config.toml
arch = "vit"
model = "multi-label image tagger"
dataset = "aerial photos of the United States (SatlasPretrain)"
train_examples = 101725
image_size = 24
crop_scale_min = 0.7
horizontal_flip = true
translate = 0.06
norm = "layernorm"
norm_position = "pre"
activation = "gelu_tanh"
mlp_ratio = 4
head_dim = 64
fused_qkv = true
bias = "all"
qk_norm = false
parallel_block = false
inner_norm = false
drop_path = 0.1
patch_size = [4, 4]
conv_stem = true
layers = 12
width = 128
positions = "sincos"
pooling = "mean"
num_labels = 7
init = "trunc_normal_002"
residual_init = "zero_last"
optimizer = "adamw"
lr = 0.0014
beta1 = 0.8
beta2 = 0.999
eps = 1e-08
grad_clip = 1.0
ema_decay = 0.999
steps = 14700
batch_size = 256
epochs = 37.0
lr_schedule = "cosine"
final_lr_fraction = 0.1
warmup_steps = 440
weight_decay = 0.1
Rows from block 6, named by matrix and row number. Rows with one number belong to one attention dimension. Each number is 500 + 40 x the weight over the matrix's rms, rounded and kept within 0 to 999. All counts start at 0. Numbers have three digits each.
# q: attention query, key and value (stacked) (model.blocks.6.attn.qkv.weight, 384x128, the q third), inputs 64-127
# k: attention query, key and value (stacked) (model.blocks.6.attn.qkv.weight, 384x128, the k third), inputs 64-127
q.0:490500455522535513543510535489467515465465498454482487563509550528522557484506452540497511531530459473540467485534557544462488505429540503495529516479514456428453455532448447491498514512582533
k.0:480539544493497533463556546510541507570513478490530475500487550515479482516452529485495457439469543474500504506556523474483553471545525481536537466526544494545463492479625534458526462452488475
q.1:519511541512483480448492449520531485551536495530526520429503452490483434519491543450509491454459541516478555496458435443548513496588463464523458465521499560581560530466556558498505507508416453
k.1:531454456506518480542434460488441483420492528504465542506505429477539522472551452525521548563543453515491499496431494540525442520453475523454460544487464493438538515525370455542482553542530524
q.2:473511471585594495489501504539454515479484496482518508562501549519563558549480510558516566444497508455548491437498522532451498516530520376457528534481589474482504445484499487484572553505511527
k.2:523509521459515510477515498491531470567537493401486509535516541508520544459411457493498419431453494431503524499573555519538528471539552513505573477514575501488481533474604512484524525437531477
q.3:471493457500549528537518550487470500454472515466480476588474551513531569503510475561490538521551464492538460486563564543461491507442524512443543546493515443451447464531455467506497531505557541
k.3:486545537477470512468565514488555519589539474455523455493504591522483491494435518473475433442452535475524510516594521471508553488534528500549565433511542507535459500479630511477500472437490492
q.4:481485482597604513495496474562464501499497496491531525534490522518566552558478530537521559413476533477536504421482495480461518518567483340439502515489589496502536455491534496484595560493473508
k.4:532479511463512508506501486480516480548537512383468502549522526493537552445414437496506439447469479418498534494560563534535497465512542526495578490524574499468494554488568497509510551447553493
q.5:475496489609584493471491449554478514509502500501544547514503510508561529569479538525507553410456551474529523416467463466460503511582480332471491484490585522535554462478543511487593568474457504
k.5:529451511470523501497485475462504469524530517394464516554527494490542559447443443508510456466488464418468532491541548545537484466504527526484561487519555494455514552497526507522517558449548482
q.6:519514558519477472445493455525537490555533494546529525416508468487471429513481537442507480452442536524471541501444442430546511502578466484547457454517496557580549540458561553498508497496417451
k.6:518439452513530475535430471492442486416481524527471549510512408477535516482560454523524553563558470521484487491420486532513435514456484509456454562488462486441549511527366473533501537547536526
q.7:522499529415409501498488502465535474525523500531483488451498445478451444464516488454497455541502489538449501544510479483543495484465492612530479485525427511517511558501496519515436438509493479
k.7:488506483527491488527482507510486515439466495572505502467474481498493466535567530502491560549532500567508479507442439475479486528481454489495434519486424507515527453520400483514476485559467517
q.8:476497488612609492460492450549473503500491490485550535531504519520574540571471525534528551404466545459527509421468478489463516506584493324460492500490592512528540448466536492488587561487474505
k.8:520462509460525511502486467460504465541530516384470513555532524497548550442428431497500439447469465416483535498543572553552502467520528525487562494509564505459503544490554503511519557429552471
q.9:475516520593589497448501445581496470531509475512570544502488486517556508573478539516540561377418553465499534429460462448495514506625465335448475507505592530548557479448567524499596570504424464
k.9:557431470465540499510464462467482454516530524388458523548530489473558564426462394506513448481479447425485540492537562574560467477494538518473563514513565486427510559498492477544512583464574500
q.10:508496523426444507490490489479544465533531503548508491444472443474460442475513511457513481496499502544444517522502478468540502489513468558495475505535440532533527565472520536520455461493456478
k.10:516487464521483488528472475492477512429470516539491510477496468492512485501555488505503547570526481561511496493460460503486463530452463517491467519474431510493520483523382461538468502554486531
q.11:496487448526527519535501542488451519461465497461480490573516555519533570487500454555497522541530469465538458494517565549453480500427546503478540538473525454425460459535449443496508518521586552
k.11:480549551490495532463556537511541506576505475472526465505499553516479487518443536473492450420460552473498513505556522465488558478559521478530544462526559510553467496475641548455525474451481470
q.12:485513541488490497468490470511539466545533516544529501430480460482478444518505540463506513444465538517457539486496464448531517492586451492475472478551472523577541545455559572516490493487405464
k.12:537452462497498467540452456482458503433498520504474526495499465489539513461546455512501529577534443531514495503473491540525452516437488542475471522467445503440539487531369453540468535534527522
q.13:477495492583582489471490453553504492526508502506547532496486495513562513559490541520515554405458550489517515425473465438485528498601461351463488493495568521536566476476553508488586578478444487
k.13:533453505453523510505473469457497472517525522394463513542532497480544541437456430513502459478482460423491527494522549553537466477487524538482566503503541492442503558504517490539503561453563503
q.14:529492488392400502533504555426503525464497529479443470495513515475432469428520450490477440621561447523500466589528540563510468498379527663546515494487405479455443519533443487508408432506569522
k.14:446567517549473500481536537537519542476468468613550480455473502513443436573550602497485554530526550578508452500460440433438530535506466475529422497498446502559498449500488514454491421544426497
q.15:444497529534578503515547510533483526492504534442498458510481573539514524501522516516468515474463510502534484505538516489505523515559452483517508438485534499511509488522503491467513566466481460
k.15:519497489489484500479521502504496478585556470505502487529542475478469510462480484496505464525495497452510495478505574526504471471466556500518542503507536476473501553478532485495538499492562537
q.16:486505476609587485474491474563458523505494497489537537536507543518568553548465531532510553427462538459547509441475482485462510531556491329478505497482586501514536439487522488485590558489487511
k.16:523475508469522509492482490472498461539536508412472513547532505494531544459418444496511444445472489410476536501544567540529497478525536506482559485525569488466495565480570516507509554435546482
q.17:461508469547575501530523512515462514471480506457517488556492551527555564516502504550490548481508510468547474454525534519458511526506509443448534514484539473465482448510480470482536548490517520
k.17:499521528469499516476538509512538494589536490436495472521516556499494509475437479483490430445455510454504510496560556502515525476527544512522569462512565487499477524482609520479519504441526487
q.18:489491479615580490468494460556463522496495506491536530523528530514558541553468540536521539437466548475543504433457462475472500507558478338494493479472599510508547439505521488476590556484475508
k.18:518469529470530507489487478478499467541532504407470507553528496492524549466429457511501448448486474406467520491532555537522491468525528519479561504526573490470506554490568518506523541442553483
q.19:489526558516477474447516456523540479552527492538539501415491452498473438524500556438507477449432555525457542492473442431546526503598456478527464454533490556592551533466559547493508499486408445
k.19:523439442500524483528430471496439489422493533524459535504503424475522514477559442529513546586568451513493487492435499553517420516431485532451469559488444484430544522538352462528481550547539535
q.20:501473485562563477495501480555468544498496530463523508508518535528534526507492524518483512488462531499564483481454476476486497525535467388536487449461567525507552430528496475466571575475486482
k.20:496491515484520509471491517486470486543534500458480501547536462460490541485448491518510468469499510430476516489492552525483478462487529508488548510532562476479492575484570518492540519468543515
q.21:558513493462422472502481533454490549478508463470477502508533516471443482451460458480491441562540467464523521576474519566506477510415558589576513510475498506457435509506453477502443433572565526
k.21:476525501558516527472513517533488486478443496594526509486472479536486465556519548503494528462486554548480475509447461442479539523557477425509416518517499503569510449472509528452537476519448459
q.22:492503485608591488489499457553458534500486506486532537522520526531565537566466544535514550426460548459543513432465478485464501517569494328480504496472594504511534429495527481484587561488482505
k.22:517472515477539510484484488475495473545529514401464517555522502501533546457430452516511443440481481417474527502533553537523500471530531509480554503529568496472506548486563517501520552443547479
q.23:478499468579558492507512515527460540471491493470509516550519552519546551532479512543484535481496503455558476467494517523458502513522522410508516491456563474474488443517485464472548555503527522
k.23:491498536481517513473521509496523472561538497445498487532525520492495517488435494484490437439462513433487505483550541513504522467538536496498541488521575480510491540476595524464535524450515474
q.24:482502500615571504463491461540466529491501501501538544521527514510559528557463552530499546441458541488540515448458466475475509510569483336496481476480577513515560466488530495490589556488460511
k.24:522460521476531504493488478481492456520536504409477503553527482495517557458439455511509457453490469408472519477521542532523482483514516519477549495518560497471510562483551511516521555461537475
q.25:515500493588543475491503501528456563477494502458502531536553575506536540516457524532491499497481531451562504490466478528459493526502517403550521470446581497470497443529488457475566535514525530
k.25:490497524500538510461508522511502465563510493468496507548529489499493530490436497505502449422478520424464498487511541502507513469555532479497513511544575483506492528471600544464555518442523450
q.26:495494447490532514548508538485459523452467505452462481571502546521517561475511454538496517548552457484546457504545562547461479509421532521474530529479504448416437462548439450488496504503588546
k.26:472553550494480525463562542502549510579507468488523466494496576511467479530444549480483459435447548479504507515554505459478551476548515474538540455516547497555468490476641530457515456455479481
q.27:482500460518554518548510542494450517450469507465478495569513545509533580509494467552493522528528469474537460483544550557451487510449526499462529542491512443436455458529461445495520521501574544
k.27:483538539485491525463558531506551505584527477453527461507503562518471495494446527480480443437460524466507509511574526476498557479547524491532555458511561493542473507470636532467510473444485481
q.28:508499550464442488477495467507537480543521498537512505419491456482453429503498526451500470480473529530451527519471452451545510479553471527538466460525474545565531542475545545502486464495435471
k.28:511461458516506473534456476500453504415482512548483535496498434490513500502565484518516567584558470537499477499439474516486447526446470505468438542478439495467543491532352464532480519559501528
q.29:490508515432465530510503499479548426535509503543490487469461434490478455499545492475523518497510482540431499486537518479524506481513478565445481523546427487539517562460529554532454467488464490
k.29:513490474490454479531484469492508532442482516504494495465478518498525480489563491501512536581520477562540497515512463515502487523454475528493488488460419517494503458527404452537439489537475537
q.30:463517511581595493467508458577506472535509487509562527495478487523558511578475552500523562357429551475503537400484471437500547506630467353426479507524583522570560489453566546496594564490426464
k.30:559430474456518496519469458467481466509544534396456524538530504489569555425469394504511456503489444443507535502538576559566463473479535536475562507497538489424505543514468462550496579461581519
q.31:539487511438421487494475494482539490531510487547499520456501437472462443461505491447508455529509486528455522536490473468543480483481493563535471503525453540515510535485496520512471451513496486
k.31:504493488525495493517471510501466512429448506554506524475481480507510468533559513512501564543534509548498500512436431482477471529479451494483437523486436518511509462517411489520481492540474512
q.32:541510541464431483472491471490547486538527499536499508428505459476452433477508500441496467506479510522458528532465459461540505487524471551553469468517448536545528551482528540508468454498450466
k.32:515475463529503487529459484501457498415460511565499529486489450499506489514569500522506561569546488552491478502425465503489457530463463497477442532486436506478521477518369476517485514559496516
q.33:528503525402385496524506526443545486512506514514466464445505477483429444439522467453475420586528465539469492581503506503534485479438499663559486481514406513495475545522473509512411438492516483
k.33:464521485546484496502499516527481523449457486614517505461475470492457449549588566501488572562536533585512467507436437471453491533475460477503426519493419503532507453512423502494491444565455517
q.34:454488456505563528534517540494468510451478508475495473574487537515544569503515470564497536514541474473527459474557553543462499500460529500432544538484525441446461470531453464492503526493553528
k.34:485542538474478516468546515512558501591539472441515446508504580509475501491446519477489436447450514467532515505590525486507540475538530514535568436503559510534465502478624512476508477447500478
q.35:464519531462462530477506480478527438520521500547509491476472430479488451530510523499523518470519497533428506489539502495521496476528487538429483531546436482547513555445533547530462470497453499
k.35:523480478487473458541479437495517518433498517498498488476475510499528495473548481498499520559524459545537504514521470523537492543470482546501481485452427525474531468528398455532435507531488513
q.36:517491525458459502468481470476536465532523495548512506448495445467471438500500514467521481483490515526450524519475464465539499486531481516497473496530466521543528555469535537515481480496453484
k.36:520474468505499479532454470489467499424488517522492515490485465492524502493552483515499546547533478544506503501459459511507470536464467517483461524482435518483522482521383466537475515542490506
q.37:480480494578572490498512480547480534497493526470523506510506556518536523514484536515484521475451531496559489479468477461486509522545466396538490440464564532507545450535511489462565569466479486
k.37:517480518474521503477495512486482485553533495461490498546541456463492532470451481502507467478497503428480505486499552530489478457495529518493542507529542481472495582492554511489535531463540511
q.38:507458441458467516566483548438460524436473516452440494564513533486508551437516427548487497595582435479548452530551559579463446495360557568492546542466474441393434469545421442512464479505609567
k.38:461588559535461521472578550513559526551487459523552462468483566522458454572458591470477482440448564511500494513544465435452587496564485472556502438512516516592459443462641547446510429472420469
q.39:495497450510530523531507537482457525449479505460475489582509543517533569491502459555498516536538460464530458494529562555452481509415537491475532540467529449426446458528443447500510515510583550
k.39:480545553488492525469556535507552506579510470474525467499502570509485496514439529488484443420441540475499502499575517462494564485559520477530537446521556498554457496467636544476523477449478471
q.40:456518503488460538498493516484510458475506488557503523518506433474483480565499519521535564473562500521441497467522511533466491485491534530402502563535443442524485539463503535525465465514464542
k.40:492508512496492464543506443502556525446480521441503469480469553521512498498519490496479503514496444530520491486564460509540533536499480534512492453461453545498525437541437469514435498511466465
q.41:502469440478499531551496557469467533447473521460445486565514541507497557453512437549498486587560452486526447523539564575456466488372552555497536532478483444408445467549433445492469488509603550
k.41:458559552514468519464569543511564540548499462517543462481484569526464473558462582482477479435467550502508495507558482450448575489547499482540516455515529502572444477478624537451508428469438475
q.42:554508492444416472500472538461496532496491471466471494496519514488442483442484452484491445575541458475510519568487513561504487504402553605550526519485481510464419507507452486520450431557568512
k.42:471538490567505518490513529549476505487451488597523516472477500532489452558515552501497538483486550561484473510461464447485544519544490443516415517506489499557504435487501517456522462521460471
q.43:483510502597591492447489441574486483541492478509558549496492489519560515566469539496521547375434549468509545418468454433495524504627470325461478497511597540554564481462555516498590554501438473
k.43:552437486473527514512459457463487457508524527398445545553526489488564563430451396506517459484480452428475538498529560553563457475486540513469563512515552494433511555493497489552514585449575504