Rows from block 5 of a small multi-label image tagger, named by matrix and row number. Rows with one number belong to one neuron. Each number is 500 + 25 x the weight over its row's rms, rounded and kept within 0 to 999. All counts start at 0. Numbers have three digits each. After the name is the row's rms in percent of the matrix's.
After each neuron's rows are labels from the 100 images, of 14848, where the neuron reaches its highest value: "strongest on" is what is common among them. Only what is clearly more common there than usual is listed. The data: aerial photos of the United States (SatlasPretrain). In brackets: how many of the 100.
# fc1: MLP up (model.blocks.5.mlp.fc1.weight, 512x128), inputs 0-127
# fc2: MLP down (model.blocks.5.mlp.fc2.weight, 128x512, transposed), outputs 0-127

fc1.89 037:524519522524521484516509541476490518470483436509491490469475482518534503466502503460478502538530502511515544501510465473531525528487476490478499514494450495499480496505523502478495498480547522471510561521511509468444522481554477516503484497497478507505498499483503503502522505532498544501493498411482528508522457527486469489525510521516463492503457512547477487494498480540520459526506
fc2.89 037:513528510526519515466570494486505524475494534509506499486491513476478497489518522492482544514478501485506438472503491536512539530494497508535512486489531480596490484493512456518486492500537470478511515502490490479464479517523524552501512503498478395474476494513536529494509517481485506483521509515507496500500537465505493502514502467496491546509479450476524477495489489531506505505483
strongest on: building (69)

fc1.71 031:525474514546517493478494457553513486499513452510483512474478492476471553518507512470492507466479518501511504483499538512502540508483514498505533515475502482447511541455531484449524509482531496504522529516469490465504522490472515474486503490483454492455497520514500510486528468507584526526472508485530491474553515482507479484442513507489468513499509503490549488527502480502496456497506
fc2.71 024:482467475518518493526484498532501519524489511517498451502477514496545479497477471525512509512522458484503509463474494523520487567510479485539513524484463505456495482514506503519529479496471528508489489494513525545481514504441500543532479504509541432510473511502547490510503468457512504496422489460487544511475474496486519542497543532539520484525517472495518497492498499509502476509498
strongest on: building (68)

fc1.401 190:449483478468575481493566473499497487535482486517516513486521525515500540465494515477531483497533524499495522529479515463504486500493478526497504492531500507478479563497482442485492471520493478525509539519518555508509507519545490467482536465496515498525571487500501479497499506533508484496505515492514520496431524498504490497472466513478496459501487483461485483505453482517501501480488
fc2.401 184:488454441505528505500493513460504500494531522488513512496524535504491454480515531498465519477485516509494489526479488486534504539462497533546531485500485515511508503462556540532480451459502483461478500475541513482477536513499499515480516482501480407484519500493522503522493453527493490487527530531510546532531523523508479522521506498494535533535501489481488513513488461522509511510484
strongest on: crop field (27)

fc1.260 158:515486472498498473490537492509535506512496455504524499489488526541523531491521522479522520487471539500484539467488535476498510481517510543503528473511461477488464467532508471500526456525483484514422468491498551523505534499541496477501522462471502528495527515541544475474487518482526482498487529487496513489459506499523480527473432501487462470499488468480496496515482478510536476488464
fc2.260 151:499530519491487515530539491498530495524492471500482474475450475484526483486495520503503457519519510499483511473477510471477473480492496509506498507480490505484562549637519465469536513502491524492509536507470543513538495502474490479495513517495507474490467491478497514446510523469501491494510493493476482486473481478526502485477523480509519503508456508496551483494468490482497517463522
strongest on: building (85)

fc1.474 034:492532484534521504484522538527495504465466461507519476459486508503519564523497482485485517494494473493482527481523475508540489497483507505506513499487496495497480503479502498442463493498514521475505538534504518515467513510559488488513513522501478480522493508500502529482513535485515540500481493444532496540545462539525446478554501474494440498503454530549460498458495511521505505472482
fc2.474 034:503495492547487517514588486499515529503514528504498490466487515489471518493526510494444508488512475486499473455491526535490539528504501500557481495479543469560496491493502429530525486499493492529497511480483482518496486509477527537498519483500494420487471506537544507488513488488488505500502503485502526467503519466498528541507497454495480521534547482474525469523488488499497518511482
strongest on: building (90)

fc1.491 036:481503499534509512500518444502498514497517439506517527507485511467525551501494445486491533490512511522484526495492470502512528510447516508515492524497508499458499526476528504476517522514569504473493516508495501533489516507427528522525479504507468488488489500520504516502520499484561516521471521434499459458550533489520506491493505518497460529495473475515503492526528486493533463461467
fc2.491 031:501460478540505513516504463505511508478490488501507466520492504472520489496509461538508523535485484481514531451498532526520510543505497487577540535482522489496489458499517468526529473511487486475506488516492526514477493495457510552509500508502494396485445514496547520491519481458493515489491504499504522505481490484499528528475539528548490475538518472479514504486498477517485476510515
strongest on: building (68)

fc1.92 199:473515488492542523480496523512526524506481485486501483511492501530581480528468530491500504496489522472532526491476527512452476506509497511476499471478472476507445547481503516503464508480517473494434454477538490523493542510472531459501524486497576504492500506513519500540512502521484511542498524532473514522473530453512484493482511471476497521470476492471504537464509499504494486515464
fc2.92 208:496492507511457511461497519509508505526486455492467515439504476519468551491508470521513503521447475485514517487483526537528545525503495487513514528538502500505483461480467495512473519548549461503467505494508503486456468509537493467498494484507488507536508453488534494524487502500457510504537489506529540479470538566491501530529490534502479478484512522561516523484511523492507492482486
strongest on: building (96)

fc1.12 033:495526505483455493503507471515501501523462534500482529550509509499499475512449525494522475503502472503513511550509537476502434505503494497474518512493483540469470496527479494509488502521453524504495416516516508527461472477547486505556486524513531527481495476483509491517488495491454480495521489501528531548472468505527485496558477528530542499460485492502483494489502522516471509484466
fc2.12 030:539494510503485513500512517504516502471500535498477487533502516497401516475501537557520483441497520493508492525489543485476513472465531516448525485525596545521514521487508500513489517484507490514487471493510475505481475458528512479490501514492464526523480538482460503492476523512481483513482502504495493491507501523505504491527529446509494524456504509454484504506490499470478534507487
strongest on: building (75)

fc1.224 030:493495478515506484511476482478512514522486553559478506528477518537482451492488500546496448506547536534484508497517510492511488503528510487512520504532495516467529487522504540455484534534499468458454507502513497542439501465532516503493515540504512492508465503508518482518534503465451481449494498477498481501515517511505514525507499498529548522525510490506441502486482519493527499551465
fc2.224 022:547487489543506514456503479446513515463519483499512541486508515477431524474567454513504505497433498477514506497508531514519514505513534534539504497500593516540496486499500477504478503499514492477492513511507529500482467482509527497482509499485459503484473539439454501489510504494508499504520505546497464528514500452517525493512487470489504512490483489497504479491505505524496470515468
strongest on: building (81)

fc1.383 031:485469537491517495484543541493516466519495482475501470508483494510516469536517462458496500512508521510498488534510467504498532523498528484489482527492481532509459496482483497510530511515547544516485535543483487507480514440508469518475503529520501509517479460496525465527481495491517506502490509424465544519505434499511449539548478543524473503477457510517492482488527519520507486483516
fc2.383 031:486509504490505489517518508504499507441468569499475489502493500502477496503514536501488516486514508467505473498509514491596539477438519473526522492519528492520520502501511462494498511483508473541493497522474479489494512512499470529489533487498487479513469517459571539510496473481542507478545547484566493495507516536486505522547508496509495522494491440482512521496489490492472482517492
strongest on: railway (27)

fc1.144 037:541512527514517482461496487477526473512486497482489456454471529496471422540518534446513478514512485507474494519475490461492476522508519485485498501491465517507471519493465506503517482545511531510516494497485488504528477480506482491467516506526528512526501486459507444543476521494433489479547501542456554496478474520494497497507506526512543512460478502514484491529510503533507497526525
fc2.144 028:476519516472509497455512489487503494509490532512480532498494487485480504485518558487499530519515517481513465495529527510561506448478513506454498486511523478532487512501519515517453536457525476501531468500506490480462474493565492502485532525490511525510491502478478511496496492513521476533580493493531470527507527503499485497540502417486531542467486476477464503506480509529493465505493
strongest on: building (74)

fc1.182 192:454482485465572486497581465490499473537486487515521512494523528504482538469514509479535488488545509512507527532479512462503495498496476540493503501539501504475494566493488445486497480522495481522514534514518537499503499519538490473505542461498490492518578486503499470498487499530514490491509513506513514481447517507497498497480466511483495461505495484460489468505453488515514503468487
fc2.182 175:465452441506539508499483505471501491486514530486511521489529527492511455480508523503459513487498516504489505533487489488543507545477490529551528494509479523525505507453551530521478456469519495455477506480543510478483532512500518516486515469492488412477520490489514514523493451525488490480531513524517548539515520517506477528516496503503542532540512501487484515517491460517501520503489
strongest on: crop field (25)

fc1.86 210:473473501501548484506470529442507502487480489513515502501493508491505510545507509511513506458464512523490492497507508505500426505463502533498473500450526456515521494517484538490485498477450482478473510450497492529501537520554491501491486461496491530493542465521519515497528506525510472510501518522523468531494514498487459534540502474561484538462480497443485473538526517493490470480505
fc2.86 200:538494485487488504536512477516531489519502434473468510503506512495480504475561520493535492530499520503500510458472473473520529548543473542497539525514446523472515502485520491514479502506475487519520501515507492486462492551508458530478462519541472490516504519489534503518511465515534511472473478508517470465496461527516527510491451501486545493523517480505486444496478502538500537492473
strongest on: building (95)

fc1.244 037:516522477471453449537515401476517488517498522511487543557495508518527455544497551485491463515510490470476529537489503475498454510492486488507470517488509526480485525506487546510502503521477488479524445503517485508469478534546510500525481478505516519492451465478504475470485506490466480499510509521506521534490508479477506521457510501498526499483474489525492497516492516537517501496529
fc2.244 031:526496518523511513485454516502503506500487496500490497536504487462438494473490492507522519506462490501515527490498535507467485466508511545457543482518566544532509533509541547527470473490504491451500449523513470493487451460505509517531518506497471496517496501486433485481478515526467496495479449518457467508523511491498527512491515456526518503492478542483475519497503536500490521511521
strongest on: building (77)

fc1.208 190:463476480476560475488532472513493495529472487525529515496520527523499530462485534491529503484543524514494538541496513462506477487479473519498497496521493497484492535492486457481491448514503476529493522515513563513523526514546510478458540465493530491533557506501504496501507505528526496499513525487527518524422512481500482503462459509475492463510473483460470495516462475518503483497491
fc2.208 168:492459461498537507501499489463499481480527515495518496505520532495491451491507528488476509465497504514501477531491497488521482547463506546542516473486477517508531520468573535520481452439486488463492502489532505471487539495477497503477524492525486410495515506490520509518498440524515490498526529542501528520539520510499497511524501490490548520528496481468481507509491468532509503501492
strongest on: crop field (42)

fc1.318 028:494527488478448476515507465513525489510474523498503491523509503505489468503471519491498461488503482465512495512480524476506483477505510476472452504512470549472481539527511526481487476483491504498479425513526467497503492480519491505563467499495510510539488465481497477515501508512445488495487493470501501529497447466494468505559509521519522503501458490514427508509500554503521473435512
fc2.318 027:486493515490513528474485513501508491476499474506478485493499526489415534463514496549524483469506538511500492512487555497485529484503514522470544460529597531537494492499528513499485499510460522510495453495515469487477471474534513518568508524483500495496492523481462499484470517511484480518478515505467488494519475507505508521530507450511500528442494501460499507504488497498466521509492
strongest on: building (73)

fc1.248 032:504493506470460513507489493497489503508514562488512523512490497484437479526517522535540492471480512506519513515473514458477506492542521470518498465491515490488459550523500517491477475534486478500496448498519507517497494492526522513470513512501547488532517466483495463466535495513468469453514479522499503541459481500470541482538526460501539480507516512500504563481467527458552513492501
fc2.248 033:518454499500490498487474486486500490519555484508475501511509482517443503473489489536488498495518487501503530518485513494491475496504488507507474465524466526454521523505504552509503492487510500540497517495506518478484483480515480488511503507490513639503517515460402501489494504510512486516472534476505494494526501493505507506519483470473514518481521570474491492496520527485509492506487
strongest on: building (74)

fc1.276 031:502457465466484494498458497436477545496521541520485532538491515471487510482528510549514480510497518520533520503482533489500477485532481509496532547502519496478498478524460468477510504504513472451524469475501508513421525505472515537506478506463528498497465507494503497505485476457516498489523517448482469496484499488520536521474515528507515499493541478453479508504503479501515527522443
fc2.276 029:575473480526491489499468474490504538457524486484493513566505472510478499489477469555517501497457490490518561522510492514543486539473503495538500520499524545472523522505482516521502505484536494477497528501515508494481517484469519485487505479493476554500473538420457502506510469474528515485505557481528496537493520505497514464507517498500489503499483484495475463486505514475526468494488
strongest on: building (68)

fc1.438 033:507485505487504540474486467556505519521500518522501504459481514460472506520537472534551472514504499451530471507487502469490496515508519483525515486514522456470521494508500495470494519487513472453488508502494501536426498538425529514487522507502530446526503488477525492477501493512479537443484500467520480477548498467500543528512499477540509519505519506492501474491476478473516471511492
fc2.438 035:537458478548469488491503459520508497496550473498499485516499482518492467494531468569464523521484450476518555488496504534528506531468498517576465507480479510444499510500506480523528503477491487509515537509489567510452502480465494493474496513507490529480490537447467502496517481489524509508495523481521539521514509489506514480474482485487503507538499516486525474493512507485511459492494
strongest on: building (80)

fc1.312 203:501535518499510518478500473523493499489492492505518501517540515487546507481514463450476498526476485495519497467522494535498538463541483496477506502521485450489405498456543520483521476498511536465483463510493491504504485465486535494532505518481494527464508505540532488493490537500514516543473500488472494513523506487494498473497472492490532503517518439536473515455447510488489512553514
fc2.312 207:494516496521492470480498513503496467501502531501495512516508486468539509469480494539510530498549495548463494533496482487507437452530523468486444507466506494526520510486505497435465476503486489507569490545493454457495504469489539530490479529557482526526515519485510516496541469525513483518518517507526476510511467484513516514505507518478462483509496499462501456527476490532479518512502
strongest on: building (80)

fc1.295 032:486486506480476515499504447486527501542490541504545519576496496480465471511547508508493463483465511498510495553480507465479471506548488469479526509495488509470470534537487535513470529524515505491517428517489509533511465480502494500462506503530537498534503494492500471508478491513475439464516472525490533542484463485504505472493493509489482477458471488478508525500511512488514487473518
fc2.295 035:530461494498491505512468494491495517500508508510466493536504476481464497469494482529492499476527500475514543513488521480503475492490497519467522482508494545464515527503506587499488504475498525525498477496527501471455495462498488509533509534484503610517475545461455477491492469510497474506475513445515488518479484507503531539524481499518528505478517548457508512486517509470489493514494
strongest on: building (70)

fc1.489 034:478516510505514493506506534465491516484497459498468511492489513496539544502486500460494493529498468508520525497494460497537504513502531503491504506494437515495451471498535497480483493518511515474513528557517503530440520488555467534531480520478489491545511512502516507516506515504528499492495498400500522509511481550482506505503523533512446506493450502526467512500498505467520446480506
fc2.489 034:516521494525505517482551484467508530459506554498514504485498518504460509489529523505481513511486504473505470469503519523527550510454509494566513491465534496553491499490498451538509505499525474510528512486485495486487467520522531524469523502491495416471481508499540537487515500464489503490530522501526508456518542500500504506503510461479461548514523435470504489510492484502504494501480
strongest on: building (76)

fc1.414 029:508497452500511511495473453473493469485508519533509500514507507481476517475506474569501462513522531514527529521449497478506492477524497508502560493470485482434536473512526498510498514485513483481481508468477500508426512520478517477491480493486502475505488519490487530476497487484513503463474499465506427507516522454517523500485521489499492550494538501474515521487458496482524500529435
fc2.414 024:549465466526471498489484462494489545503520480499495516513496477527510506494515411556527516545443472478520523482496489528515508522489482511555470515511491506446495489522473509508506478464495475501495560511525522512496519486467517482492475495497525519480501562439473470505504467482532515495472523479487515530481513503491505479475531501526494504543505494511507461485508512506512476509475
strongest on: building (74)

fc1.440 231:498550525509472550516506487517491506515468521503502487519513488534475507541506474501496487544525490490548532468515533528451494455532469483486471456515498479467505500458490477453526521468500509518516529499504493556498478501475512493514513477478492499487482489520498502537486559477556527503495511494462480487490467457476526472476503451511486486473515491515536527455494521467544486481491
fc2.440 254:564497499513488481477498516483497498500544465488520513494512502531510518549531486521511549460482493526492467485503472515517503520521506529510488489492505499500505435465488506491491512508471448541494475487489445482472491509525459525512463505559496473497509507524541493536496422511516497487478524518518508474511496545489537532541487508478484475485563501494487459506516519526500488481474
strongest on: railway (28)

fc1.353 025:437483497497448468527510461509531509482517486499499517548477499453504531519514501445486507503520521493493515538479477524492512518490510513518492502513521515521497474493468481479499517487532501466499460548490509530468547509466460470480479531486547516485471502502497464523486505509510538508505505476441511490517499497514525544524517536487438485460504491501460460500504520494476463448529
fc2.353 025:520478525539515479504507425511506507495497503502503488542487507472451488486465494522474535509501518515518568475526548501519482528466502538485548515481517541498538512488525515512494482504521505486516435528487461525447446460526489538562533519494501512492518499484484523496487472495514497465505479465498521488484519498510527534510495491509522494495490475451500524514499497451494484505514
strongest on: building (72)

fc1.85 174:497477476495487464477539493527529500507477459515534491486496531534525497487512524496504539497479538500471540490509520485492500483509512525501534464515460478498463460536515491490523443506492486507420449491494569514501548494516518480515520461458508523497535529531529480472495533486522484498490521499495521512477506487512464526477436490493478482508478478465514480529491485507522473510473
fc2.85 174:515525524499487504532527494493518502523494484517495475482441485484509506503497510496501461488506511512489488473490505478483490475483495505512489504463507508499564532662497468485540497505481517487506549498456540515534498500489489486491514527496492495503478489481495514441517520466503500501523503479473488487460487479514495477492518491506505497478453504501525487496477491479491499457522
strongest on: building (67)